{"model": "image VAE", "dataset": "photos of plants, animals and fungi (iNaturalist)", "train_examples": 38949, "image_size": 64, "grayscale": true, "crop_scale_min": 1, "horizontal_flip": true, "rotation_deg": 5, "color_jitter": 0.1, "bottleneck": "kl", "downsampling_factor": 8, "encoder_arch": "convnext", "encoder_isotropic": false, "encoder_norm": "layernorm", "encoder_activation": "quick_gelu", "encoder_mlp_ratio": 3, "encoder_inner_norm": false, "encoder_moe": "top_k", "encoder_drop_path": 0.05, "encoder_num_experts": 16, "encoder_moe_every": 2, "encoder_expert_mlp_ratio": 0.5, "encoder_experts_per_token": 1, "encoder_shared_expert": false, "encoder_patch_size": [4, 4], "encoder_conv_stem": false, "encoder_depths": [6, 6], "encoder_widths": [64, 128], "encoder_kernel_size": 5, "loss": "l1", "latent_channels": 4, "decoder_norm": "groupnorm", "decoder_activation": "silu", "decoder_weight_standardization": false, "decoder_widths": [48, 96, 144, 192], "decoder_blocks_per_level": 2, "decoder_block": "basic", "decoder_attention": true, "decoder_upsampling": "pixel_shuffle", "kl_weight": 0.001, "residual_init": "none", "optimizer": "muon", "muon_scale": "original", "learning_rate": 0.022, "momentum": 0.98, "nesterov": true, "orthogonalizer": "newton_schulz_5", "adamw_lr_other_params": 0.0017, "max_steps": 5300, "batch_size": 128, "epochs": 17.4, "lr_schedule": "cosine", "final_lr_fraction": 0.1, "warmup_steps": 260, "weight_decay": 0.02, "adamw_weight_decay_other_params": 0.05}
Rows from block 11 of the encoder of a small image VAE, named by matrix and row number. Rows with one number within an expert belong to one neuron, the router's apart. Each number is 500 + 40 x the weight over its row's rms, rounded and kept within 0 to 999. All counts start at 0. Numbers have three digits each. After the name is the row's rms in percent of the matrix's.
Before each expert's rows are labels from the 100 images, of 14976, where the router gives the expert most weight on average: "responds to" is what is common among them. Only what is clearly more common there than usual is listed. The data: photos of plants, animals and fungi (iNaturalist).
# router: router (encoder.blocks.11.mlp.router.weight, 16x128, trained with AdamW), inputs 0-127
# up: expert up (encoder.blocks.11.mlp.up, 16x64x128), inputs 0-127
# down: expert down (encoder.blocks.11.mlp.down, 16x128x64, transposed), outputs 0-127

# expert 13
responds to: order Passeriformes
router.13 094:462500378513494490526463485346501479470471486458464525491478423443476498475563486497475524509492548460475478440469504497535493452470579542508475549455456566467536486492498438512530501449527403474493495469482454480459510509481471450431454479537454535514444515432507495417501501497509484490453508541451441481464480454486484486528447440513490470514462546473529593536488460522509513489416
up.12 079:466496470486454551567494537510494494495472478538565527492514461475481517469511498463520563490438459576524572421493454553500503543491485553512528489543561463465422494534491475488494496471490453528488463491499467613578499502463462619460518410511483423510548459448509477485502526448550542500468493454543548555473492439496521498487467534431501488461469515507518568487545463455601517540467
down.12 092:466467482526470528503465476434449512465495568510543429540545515531628518529474470442522481454380524506565524467489469492527473487485517472482549521440518533429473550523578457491507452491535509495444529565475559525475462419560521521508515529545467465511515473478480497538522561490556505546515417451476529500504553522520450463448551547526478442487500454543514533447469533556486552459469
up.13 120:531492500469491467500496507465471502547497475449490601484502498506484477538491563474441460519509522500420540484546469507478532562475460446542510481472558492487474513523549563445522550511497544526546488425425567496478477492440518611522468550471524449489479544466604457489473500514493503504557509526506506557481480491484640547490480502413464542507487469459523498410518516494520520471404
down.13 142:498480456425542529448427467507518481520481500483487526465477479532495559510445520467535525522501488463611505468473513549431486506500509535512476474549516521542570533508518475563447431442490407500455545607431471452496450477463571493428546531534507513542511550484510463495497512488541432470464522439520505554493570540468570574488506547489514526498533456417453566485522523519462476525480
up.14 131:449466489568534504471509511510501501542501492518508521475424527520531517495471446497423446447508467524420489579517485573503480466505544527512547497482423596498438597523521501509522503448509469474545487481488495497504507506448471574528535509569457449525564481537575469472493476466469495474473531509537557503461546476486576450519552529416520423510511502495497567445446450505599516511427
down.14 114:469558528452552458522531509559468541487496525470433555478467464474476413466517515523469493499524465541512593458489493541425530503469533535520565475455551486522506439497494520514436445528456494458521454552505476445513420467483488513491507565534501530522541542557511508516474511452533583545430480497490453497555514412460568475549505575512544411452448427507501555463518501552501557513496
up.15 064:445484527473502547527476577508513501530567539500536522475501418478494467475509493516533559543502490512488461473475501563492561550437477515473529457472472473481518445488485506523532508519491520504559448516410448490481499493508459645450523496484531508523415496606489522453497542412504496531500472449500573458455479490516620452483510572426455556488539452498444521489513540478480505534504
down.15 075:462459482621532493484523583512516507429519475468500475454539441474480481483509468523500448552510507510479533525528534502514473544459457519568475545479485507456495491470471449529537477529471474464509492533406524515511461475515475481490503542522497516484478457484496442535499536498424495492546466526421497517533549593563521445476470510411542596536550434468423543493422511567522560515590
up.16 089:510475513498500481507457491513572511502543473493507492454472541546503543454376545462461547475538531550437458535497451481462548571479556514479494511520505557568467483519451490529476548561471433513512442553554485483507532422507501624490542510515477476497525481522454550425500543559499548470434456501541540443497476483454542522503432537452438411528449539495459514545507518503516483539466
down.16 109:444540487472461498573429508563521441523458484532512449536485447539559539419465503542500503517562530452537464595451501401471538502541503494425540482491515478466569519473540425524501587458457498488493504458492485530476499445490538486538574620482464488487497474548498481516600483555489478498550474518450462463474506455531484495544443477530504506478542534481512530522462492516541426491492
up.17 106:562507493501464500543534481486528445487500517492470525426486473485459507493497516507461445521477566478469497537522403462496491502496553488478529511514531523504377512534519427498555454538551540526580490497400397500466480521543441617518560478556473492502486590439566490523460472423490509467498535491475495566486529507517529440492481522537478534493611505455498469506527539494483518486510
down.17 118:461512475528538491545478501536536511508530518441479469480549469442525419488457522458571490532509467510499510464430485524485508490578553510516510449553513437498537454450629516475422503390568479493526510537488500520483468462511558506564450523511553508540481451498507534548472479420492532479522493485505537587456458553436578471529509456510513518537556478577491419544488488468470497495473
up.18 088:507430543508541509501569521441511516538499519548484480505528476558558499449531487495437509464522558563460483537545467502483426478536523488483526560501533554519431503488446452537449500546498438437506495405489412488497519499534497632434498493503474458526532465501522570564506451577526491525499494502427491510503485489483523538540517536453490539466463408424447523500512505582499541496522
down.18 080:460482524564491516528546497485538525458470462529462484455504516471511505591603462444510512492578481443570494507462469518521460587443523484522518503513495463529465542514500508506498478532440531541458488435525511481497547466485549513537540512529422516527467475469511490527557536605519424428414534462494436485555547497440455423525489511488551465547401451508545468542497526507519470463491
up.19 120:522452485434492446538503496558486486482463468563518571508524487510468554449494520512547523472421570553460456473484498523514457474513480520539467524549475522545443464497526523504499486514503449431526454508573466519473467497536561591443474519548523535480459477502505551547506521505560502477486499462482492439482550507564551474479436552431503425479630454599463478544543469456453473474483
down.19 104:508517540506482500468460526536516465511529484529476490590530473575496482449520424488521543603470530457528435472414488426497489514433486507416399481549512554524516552549529499555460501492491558484515477543472494487506479533558493471491420414494530456490585516488518467519443526512581464507485536553467497574491561477523469526451482517536528560431513490476463509514535458485484495532432
up.20 102:521567493484479469492451451502411477469528449455548591449491476461489527487537492494486547497498466517541526513511519490440443473489491509491437454454549510556449510528559460478518474572531445492555528482518480591477497480535462590521554490571560487470450456450531478492481464538535458464489548505533514583477522547469571514512419505422485484492613491555498542439452501491502542498506
down.20 107:455464475424478498481425528472553494546499529497485522444564529482431494538554553453474566465497536524431516456537472503541527504532462526553535541513553515474516471530486540465493540529488521503512438518522431510487437487540480499557528563566601469425492448560523492467536480463416506542527456518498433451488495508487495489529529473494460490602499529569502483450453582484425512462452
up.21 095:525481498480490461488524562544480486468493477477529544453435547515437512498560560463519505480534478565436451495459553439561418477503463500530468511492536466461377562479543541496524496512525435494484544487439494478518551488526514602470563490485461410541487531543547464561497450495524495460457501506548510529504450523550606482498443570501468500492510538516508499536547471471428471479546
down.21 112:450522577486482554472534511541505478545454547540448479498539573510500503502485524451568487465549529466462410489453471482537610485449549427536501510466447436468557477524566465478520494507484567471452514524516509506487450489486497501551491506542489403446518496512521527502496467534528439462444510478439608418507540458561507493510550493527436500486452587521481519480496518527441511497547
up.22 106:549450475483535461534466481440509512520493472520496514419476484519504562487504530543479500455501472538420493551497431518558465545511506522482481497528508528489407541461457549602551511491457536517513500595438484454506417502560528593526451481508468450489444525530495491470501463482500463482435532441443517586529474581530528497471481503434501485485540483511509477399517544571535540498550
down.22 099:443521482473465424466521493455578533485514471547481515538503394525441487529591429568443512537493489500556561475463478567481502516539453467554508453513515521542562483541462529546532498488443471495474541502498464530499482433438481494512468573491463560498480463477459515393531506493547504540489493570530516524428531446522525546445516521455559506501455491604464497505527537536477510499451

# expert 0
responds to: order Passeriformes
router.0 097:470533549487508508536461519513476543429551467478487424447465520491472499451516529445440575494466491448518551540475515517500438457454421533535494470541542564454486459504514485445495514515518419532506476497516538445463587498496501494386502513512430446542578481530449425551545515524530492517563506526546535468444496483479489472467409522522520482481456497601489567502559481519515514539484
up.12 085:507492525523439526506518512473512473547490463558471485482474461547472569571578512444502516562468444567446495527529497536474491479490470496457499484444522506394398550487572477548536463502474457484464533472497571593485486458490520549465487470507540479495448464501559462500499482442504468519443419538467543476485506461539569455544499513452598491461510515574546510536496510499571501517432
down.12 075:451458527462496531488487414491473543598430520533553475488497492576538526453533460477478514506493481493577491497484575382573553484505463536515445497514522466475528516546544462495533473512534519474541491541542587489548455511464564460497515486436511508486455474542473417531489479499475470467530472513423554464501498531446540542433482557427504478503516470532482557534436526503553507419512
up.13 105:489499489439516508440477468453453478447522538582482542521484491497431492498483498478500506457480520505483499491399499494622518506517530504542542451470444435580481472513473553555472521474466445505566440497533489550534476514417480595556453514444485513501496529469601498523533488431501497521515458523511541445509446479439617495498490541479526510492511509515489511526494550502478603518540
down.13 114:491480509508586537483537536536492541484466510448484508451533463421520571433487571506539507491494488459427543482534458482488491548479459521498468568559415518529452536503558529493516522504552575514528502479518417419493505520581474493483577485513513514452535475525494518511392533497474514522509523488520520545451483482437486493517537549483440453578409462456501479449482472520507578424490
up.14 088:492535496483528543501477475486467503494459521531532580543443424452508514449429458528537455427535471590393512471494476531476514469532493510492478453504534529502441542511507551547506464517549460517461453521465483543491481483547514610545417546543478435567512451499528499488425473486519557523446501480523482568511477544447590531519456461501554468468455558522478466546499516545539452479500
down.14 104:447442482528491530474532506542542486518534492486500514559537550541562509430498478440535536469499529474514512540567566487488438505515380492483494453484566450463496551505536482424481464435460499481442550410538582537448439495484453512543530487522522466501402547468491491510567499473520453537496506460551518527490561451535459489553524463574503545472496487511530492566482494514531440429513
up.15 096:518499530436558490541480540530439516511513538440490520496442416468458480445480549568505492478484539526462496511495481465502569469506560546535473496518482490542523529511491432554506493513487512470556568514488488434554491466490523680518505477470481450531556406498575550522527463469482484465465466475524501550496473483555516482493513512464522491508429522512546482397472550424535538510469
down.15 099:509519470481563505453512430506554499457510515402457450473429397465463455438523496578504528529513496514509432541564471505502582531450467417455525456459479469535533519446473512422496467488494519534493507576464541515476494497499488534519441494525526485561522447531543566521560544555443512564533568502491443544502522521435472510511480492581557537486485503558512517479456496548456500517502
up.16 093:506503526506505503480524498482474510529568482440509597496589451466488512550529485487458486557483501516536482486584478502491592495482529545501467421440562466546402468480451517543455459544506487481483579502543501499542461485523510538450567504501518433458422497523559462510532485553492521451470483435501508511507483500543539486512548564546517510501439464420450436445524457436499536580522
down.16 114:531443490572490429453493490510535497542496471459538520529557463482449465435530485472472532459430397420474535525503486480529439445526530428425492497536494478527492502533441437463557565483518577455490507511523430532479555531552486524573549501466445501568492522507462500494514486509510552524508537537514544535459530458576490581494533480524576504557512477540438437517461497470491502553474
up.17 084:567504506552475432500509499448504489521426444500484495479505471477459476517454425534475495559476457565436527507631488531459479492530565531504437480500466517458457462542436486499492525548482471518463514525428508524529520484476525574547486434480569495460476409463528497458483529519536486498538460480552464544526527537444541593447485460487493524470564475518498492508534601535565496530552
down.17 088:505460458564481515538528511487511458497541554497507440423474496454523595531464452536432529572559556491496503512497493514528486418445557501454495536488470460484506462572483559446490494477433493475577506586523501579487495452519567541479432441543535488562437488495482513526562521450503472495513536415459479573518509455517438550542505492516530482528449503480495488487502456501455470454575
up.18 103:511532469476434489549466586489509473534522493509508533496450511521485462611531456508428557482578530541452534530518485549495584459463491485514503481521469513489550493472561466513499529496526498543531493510510519502456471518545493553506549478517479471502428452501518496450415485429534503521482511558428460494509489489487482512556467583431552418524377495504499483457538510455556484551399
down.18 093:509529562486472455490519513505517464530468544527550483497480562507564498504486518385562498464463466511545504389470450533435480476536496521529559470472459417456406440453534528537502468508493422481575462412523515511425458476541508557485564548516574483485477485516550507485544534579473493493523524532526534516537491544520475503518468434522466481472440501485518469535492572514509547472542
up.19 123:488428541501499545521494490515511496500478467539518612484565465470548485477518506483479519504497464570400519492456512479493520568552476478545507587533520461503446511485462461539529524497458449462520520462466418475480551516479519649455531537499460469513462537504497525532460581476512467525468483506518484452504471503471571496458412509603474574517454521535474440493522504508424482518488
down.19 109:443518523493526549524487560464511472485520517432460430436520586438577493488454521505585430514471475488450517491540445558540451509545486471519516513461488484475454455477467447471549479526477486518517510493493501490494514483443528528550533453479490558469496510509537551517502458585493494511595443503572534491560423492545457430492430447487519541526490569523573422595489505523470518500491
up.20 083:484506491507495522500481515522444549516540528435485560484499473550426478505489521478505440514519413565467482544521492491548448506470511465492456476478513477476410581533480455524566514483512438514503446486471555539473484514574470549534539503570487495481426445487530467539520416458561542472522540466525515573548544405504574508505486502509588507433497467480504521498473538543440522580428
down.20 089:516540521535474492511536448480540542440477538474547441423533558495511555492505432507560462517508542552532527489474464485486477489496581526541524487488498541467455568432557511417379504535544516487511473534477443488443493534492511524489587486536499528507485475518445475552488579424473459498515461492561454518524495519545427445469403481431553542498463508544516501541536456500479533450508
up.21 122:512477454459437477526489507553485464471488450479559582512473563547536494483481543530539528488441513554454521496405571459496535511470584486478530493493527535459428481505483451488473472479487535459541460482438447501531514565458506586510576530506485525506452497567509513498455519550427449575547529502431456495522516557532569465539406506520444495538480464501508502465449475483562500547551
down.21 123:549553482469487394451463518448495486507562549509498450448553594441513455407551505569484584490442494553459485535534479566482499485459501452569513546444544468485470494522409503543564516481517549442513504444492490464499486523481477545505451428517505490499498500537607499505489475459460522539519467505456465484544521535565477527477506470490486484434452525524466527555566524509537520480531
up.22 080:459547488490462508482506556528488469494537503539447600474527508464529485479399522446489563537510502458514442527473461457566500523518570521505526467469503514498444526483525470556608527518512482524578533462441468498478448507458485580454525412548524514418468385510582549540507510482523467485484467504494482521490586452478549509499463554492503517471541454490476549482488476493423515469527
down.22 090:509505552516471592521503482551498492479448474505446466511468476526486432403497495515531535538497482450504467443489492423517449500568623484486531478487454473564499503500462490504480459560493493565496455506503454553541509590551473588545536546549511489475451497514500561484519545488522485541511523444459463515476489447446478376512509526383509533521497504499501531534529501429529481533493

# expert 8
responds to: class Aves; order Passeriformes
router.8 098:494454441433518451518533559513489561565502605489508528535450454500436506608543514600540594514532512426461475546394512526510430475555520553507523501494469474491540437514525484551477534477544535483514510527493517497432530478508547507459515502542517442488523531573533505496507525467497490501495536504509531567473506460518444496486513568592527497497484502519511528465481474456507579564496
up.12 110:511522463472494531525525535398442498498477488517525560386403496531533437479533439504405557517509478480469540520544523455494464445439582540535559482489594474513472435567519451520491439530480461543557534522439492458575509496475473566469421458506543506543523524492530459543518526467471540500493521495504498497473529483507527475497479560513441504513501521427516521547525524444520543531494
down.12 072:447515528508470450497559510474535463587474553498499525429504485463537440479485485487566570528567558418547514494502431506485550553501468487487454499523434538544455388497512520543507434497528478500477541547504528472540438557431546549423508516483531501489481544542526419484537479510559514502511517501492511463487424541484490520570532484473498487500530441509468528500466600408470466488480
up.13 102:526569518482529561508469545522463484514535470473546605539497461513469522509515511524529558456468535519476511546448552504509474440493510458523487464509462522463492556555483472488437476451490368526489485545439500461480464479538430593500484482553491497511571539470540500494476519415494439505553603564542492567491441495498590471426430491453505469501516486492507514490501477545451503482477
down.13 116:521450501504516506518487495488581454460538451534506502449508499483463526433464464492432561525500563515529532483530454473448577560553569509483497488477614493522591520500549440481425452480522540488452494519555466498514514496520477420494471538502487515527514523469508538418423459527502437595485515444466527541461535457481531463505539492513537507561574472481487548514439490520533488456420
up.14 086:488535499564469507533445480495473485493543484534469600553460492493498518539575490530532509499466472560428459515616578459515496583456477517557532499448491452498424527518567555453549532457489443446546505567434496472519492489474511556484496459458505425517443519488523523462519510417470510522489468437516506567443522515417538509534466561503531478467506506508524500530509469485521496454423
down.14 087:450489590480465567547559504505481531524457484424513452506510523498496500533485465507499438527512518510495615564483493552500564568536494487505568577456448449491418510543452505485500441473454534448470607460545472552531485517458498532458516565446451510470483497465482586492476510456449528540489480454507509447520482465494510480457531430471500514489443520493606501536534483512460480492537
up.15 119:515487478593476485441532508442542458419482556490520514509506484432442530545512423471479488544495466538413560486521559526510508513488558468504455429466566484528495393501544506518463472489501456472489530505460470567512388510546513534510488489537467461494462524521614570472565473486499464514474500528493497467504486442530575443488596502470467528488551529501533507540485494467521549506480
down.15 093:507531502449485492417468419485490543520553495494430475492460446491474441482476476494534453462494493555487552536563534505537466563425444526476504503467455467508447584565507493505513456476492619491406557504533535446546530525472499399477458475497482494543539580487456446517512524534509511492478554536504516476514541524481541543491551531480483499475530559507455566510572443530560454491477
up.16 111:500475492523473537573481500520502491532482526508517607508481427549504497503570484472571519493504530483481466522558541502529502502417526536510473561478517456464414544486472449526493501450498433459480436519417445531483514467480546589537393558517542499500481463535550520502509510453475477497540519459501544507493476484416659458491500455487518509501531518510527551421471487519483464508476
down.16 116:544478489456563514541543474513561571518490481491518487455481472578519497528517472520488424444513512525495440519509471415473496587509394502519499512562595538551470477485569511525461476518451460558587523477532476449533484467466484518498553450519502526524491523456439431502486549473429597496477470496455403471510466492504488468457492499474583530506472509501540461524571488475501562492496
up.17 095:493581546526494492564481482469534502510504459475442569499525518499504474475531495425564473468476528488470496564527516501529509448511509466560518484533529493472435479552538568490500468533482534464497466501399441500516516474527389552399579505599471551531449470550495523457537568450531464460438476466492542565471416549462528511539511441468528507502478548504532556475500485462479501530483
down.17 100:486475487508536562549489511520496440518419477450511548451507521505380460442472492527516537490547522438502446473512560499460492520416541583507561437493506516602537464570558503477509476442421520501407444564491465521487502553478591549531533488448517450560480485536497471512493455542538465520493512516563500477480517489437529513560545522487529512474526449512479533475500483497444470489515
up.18 088:535522502464495475519491539494490448549467426538462467518469442489428550503492498570468568487481458491454457468499451498512552443514478464508526469505498508527473585471470536569505506483516412551567534530614392525526502549545513531558527520498488418446515437496520530476460509491524447498502489508443499504444546590486539569490496490491478566454443483567511548521533512523490495517422
down.18 100:459512453445550539521496470504460518450511507498534472505528413448517564521492460495462561554449494454447476553529475495492502565450473448511521535459456497470540512543513496503543477545585461476566478468583491460438476563517498422585454557520411446510509537536493600512463563477531476509483479530503468560512499523489422396527520488446481491516511514507485574480496499460505536494541
up.19 084:484569523537450512526402446455520515542457511532530558538467483586510459508559490474527514479482521589437520471512477515457539544507498521576515530448469530547469543486415488431499524479483463514533592505444518488529480442449523565485473463462469520441443537460475580538523566455488492508481472490496560550462464538481576477543467511492487542469492482447457586480500508430525515461475
down.19 091:469470504480442568546463540535477466441480528437470549471506481425545478517508517499489487558472498517520437551451466553434520496559466533400529460431513426569552515545547527510500498556536542486516485535527485473453535482535469562490534478518462508558521451552488556594415557474497443527543521439535470447492430532496504499553507553505509475469537485489504485486562468438453493445522
up.20 095:497505528473483446497479433489479470542534511477502526484479464523489493471499477522500507537492517490433511490492471488436501529511503506581448565432522442580422538444470521512540445526533466503487516564598583482465513476497479697465461523525477529474535504457432448528510464491524507486470472443473551498507558420493550508497507502455510486517526486482521509589561557506538505482491
down.20 101:486475453448516455505489490515531566508522472441516547484465541498422536525479451522494497405491594469531552524490479557455622568477460491512492474520534456461576529530562561477469466446453508534500532513546504531508411510500555491465479506495514543519471527491483436561492501526536444490456479515459473519443500544501543501494528501524479496492450480412482601484479566535476518489394
up.21 104:510409510540523503541508480512454508526423530550476509501564462527501517495491500488478477493436533539498491509448481542440593525528488497498462447458487534451409463453471519489518481565505566506474491449539449512456555507513533652418465454417492426524496520509413493455515499558532506481484503510493477525525468496500595519490524530478549534507497532489450504520598540553478531485496
down.21 097:520495502450515519520553446507540530519394441547542463518527481505457487466426492493555544545509463503498393532576507492488526452526511495544504496483414495539532512516518442455536478536535509533515458508504515533544515563506440529554494492457500446565550524454537506427483557494418553473545516465521524457490522484502457472477494455485474532450540511543454435526517446515569494400599
up.22 077:477495537450459502459452503613495520556529430469480544490552553533490488490512491516379489505504435537468455512527462498459557438524508467496492508546504506539430503491455508547507471521563490532519530450459476511468494526506493538549469454555560466516474524463492473501498445432501415510481448490500499490510579535475524484537405497449513539557593448509461548448588533498563537538477
down.22 086:461511474491471553599503465464416452537620464481469472514533554485474485496455535435494564497415548532550532530477551509533609494496446468515491490461521466490433533514448441470434465541533549445508445479471577504457497538479541506548475498522505482506495517534481440551500518525508459500528498486519491431504451581573457466457525442496483468487543510503540489493494541492583518484535

# expert 12
responds to: class Aves
router.12 095:483503494509517469529477503428518537515547512480542546513490610539431511593565502465422566555499500469493445474515524488509471470570567557463490500497525518498559539513525444499453517534526540499514508546457563511470529507506510491461440461485490462433468459491596532541511524436511490490442504469594479497476507514521514523496503534562481492522498511576523516404607471450511530589520
up.12 079:503438450455524454490461552530445510470529534509517519508527510522544538525430510564485466494455568586408502483530472558496510498529542536498510528501505537451467539418460528450537527477504410514548464505523413451439494528525475588493524539538478465537501457481477466483548457538485557505506462468526493557476523518558549462508475508531478535429486530442482448590483491525597481426465
down.12 074:448434483580515492472592490449518439421539448512540529541527471509502483474528553458449462505477567532461457492505505550491573519542459494536540479468488468491451499510496546511488504424475435562463504506589500469541427468544512501544452492572487457458472549591522508476463480564468490574460521530542458500535507477500554472487543497512425515512501506425539436527493473483574495468558
up.13 124:543503489469516467447537456484499563535542541504518568510476445500468531540452465512483533494450533517444550572482501508467514500443495502485555504520510486474387513512553499508464436479475442537464544529513467495493594527552493606479389511439502517521511534506459460511464511604501536467511468501550441501496441521437592515493459531439470535521532518503510455449539498492448583484478
down.13 112:506489497487431508499477519447492539453582463486520493509410534480504508570514529537507472450428548547521523475479465597446474483495531511546517524444482515443475576441483490444459503461528547499447528534493514507466595546458437542546513535491491555501563534488506534496505504444586515506469503585510588440529482448486422508504542490476511491425482515495560498488450500502474442451574
up.14 100:496477556509483455497475505484520474562452507559443611480464553542520502542546424531489525498560510517322474522463562522515508478544464544473531516553452481482435527510466514469483477502461427507521451524491454486467484477468555602461513523595495507516438515452491497463490486520549511462481513484536532479461464531465517442499483516494537438473560532526537555492522500444541513462513
down.14 111:501560567512470524488497541534495412498430500468506449482476501464542479497445449483461518560529426492621497408474530493513525560478496463482519468543568513467472482458584567502439484527543453512555537557530469430489501535563464517427486431484493509544536479497508523512500523524527410538495549503529511493473447556438480471557509449485540509454543472553529567522490466498463461507539
up.15 128:507548522464531527467565436437451505548457526530455616500416411472535547543522513512483484522491450588532582460512518469507514473534521472440519518480559492432421502523531485445494504512525435500529517452512491480524508573501538517521487472475511520526506528537455498518532527481485535456537554523485445466521417502479602471534464434445561411511486474497518489543458464473534532535482
down.15 122:465494471561543582536496568474491550492514504499498519431455480489512524460560509531539494487505470503501545613539531534468527519505499504532470549421476531512536523449416495448451434540567514519543431501575484424466425471505471425589460502550478490499457444492530514475478532553490525536475489548504443472512400500486523426538469502472472524562517439494523511558515482523516493445519
up.16 092:498452448512551480506521520493509491469470457511545615471442465421484436499524525471517511503406555580435480502504484568517501441534490463525479448596489542529474484511525573516563513462485537442504473523452453497507482514530509577557517515543510448489483543446555567508496511513489515525443483491459538528495428497539551506508456514400501472596503541472493496454451526514452518500430
down.16 092:501510491529513510515490468493458471505531466541480533506472445534510491539526487487397497471551516516495544512493525397519537505569483552539516531500499515549455550483437498525525472427475537509498559397511506542536583501494498488469466507475436497483519489479419522477529410498468457500486464488498555396427527478534523542490579531558480436462573563487538541476560580468453456489557
up.17 099:494478490510519443483498485463411532537585505500552533490465465426496583539457545538494576465556508569429488569493541491460570521513511407523508524490473493498440491465586508484437537469517451466484457577507486547534540521506452563526454507493472515506439421520495501481460484446463521487507497486491457517522543487399583513527435545489553514510480477474483543467463539493536572498498
down.17 092:439459537547501507544508508488516505514506440433505501516503451515518514504523463517547457583527496469408485595586486466424460527496448472500509461477490572505493469428530465508431475574573472523532583486495493537512477500538513534482518524528522557496511465475586499434504490530528462538520462521472478510525475450462445497512427496562496551461486533495541377553484503545462423531531
up.18 116:487491503438550539496452460446477527494523518453534475519478421480611431493440542556469490489554490619546533539482486515552581454536569445516511488507538514533460555559526528471480519509462456450501464554527430488538521523493471569563566462444530545477489495535471499471474501458462501552463546496535468539455464513492545509480418456463498512469527511464542530514449420486523471461493
down.18 101:526575506424448499516483452408507480479561453476491471496473451471562473554491488553507566480473520526539556529511472534543484507512473536527474502502549481460594506541501556461476490539550477522527521477546502456503477520461536508493564452521402482504545551468532516425548449396555469503435518611456457520565503528472498506543510441474459518490468540473549473481460495467487435489552
up.19 115:470518548505543446495513460500485508497490521594522586511468447499494451507462439516554507537500531483490516446447524479515574444524443471502521491507447472486444538498439483560561508470549396498535535518540419494489429524510525606473453478522582515522466471545449498557523514527453510499444460440557546502535473486484596491505504457484540495519548478574486491449502519502537473423456
down.19 093:447495457499532475474437508517536449498466521534510469433467358509501507464476477521480524525517478486549457482613452556466514532532510506503499467414547476531543541528554503547509560488599458451516598513531464480454496442509482530462447552479460479526478490482514513459486502514536461462519447499431487492522593503513479499504477513471531548504477567494531517472472520511642497505489
up.20 106:505513468552504487462504524558532476516601466533447516527508495506559443537583445522462508481480532451467464482411502544538465544532441524527475531467480497503425503476496544520549488484542510515549528499476449484519483429511434582440528436584558497471547467482466425496527501406539464495480544503455501503464472520479575477536484548539489462489588495472518564456432477467539520560481
down.20 108:447471513529479483457476455499500523587452523483557509523546483523374471512492568524506481486492545431519520531490534496549584524481462569514518526479530472559501500592431535516436483525525576473434506496556525521465528523484451472499515555548556437500469434558466459461509487441482528481506481480513497525477371539559479465495553478494475463493550480471456541528530450464456552500474
up.21 081:491463544470498572536523509527433541450519458442544521551557592499500537508503480487502536521531517539442526526531454475484460440473448515563561510524460472544423454493551450484552468567449485441541538528488372477509572496468479615505471480488486519481483402496454448494521506510514416528534499517541507499469520508448558516507555488504552493476516540484458538498477557501501469444498
down.21 087:509482519517478496559497501517467491540490515483558474440530454463521518479440508503546533411584547525494509529451479513458513542520522522492542485463482492550484474463553502513477467581516529538426413489489478484451485480504505518426433483541463449467476540527496465496416470452569487583566520470584499506475531511447596474541450475498566480480574495474496492568499568432557482526432
up.22 082:532478508523520478489467477469416515557397467488503550557442436514507544588595484506473500491473499461447524537473489530510529544489535525500501545500477505462509543540548458521444507516447471536509443430611456500566492466516472578473468539512480572512477503498516503502531430489506420514498521478434555484571436520490559440479420549502469477497542504463518486573518548522463516473465
down.22 085:470513455528504455517535543416476579565500519518479509514480547530468503451424493487530479441510407457543493544591546538497525529515548466548552511444531441460481592440501526514481541487514489426442490424528481485571499516514457514527528455505505459553534500448475537488529448519566533450530448475505518501555477457498453563464512458494577446545527432461532508470466552477522492517550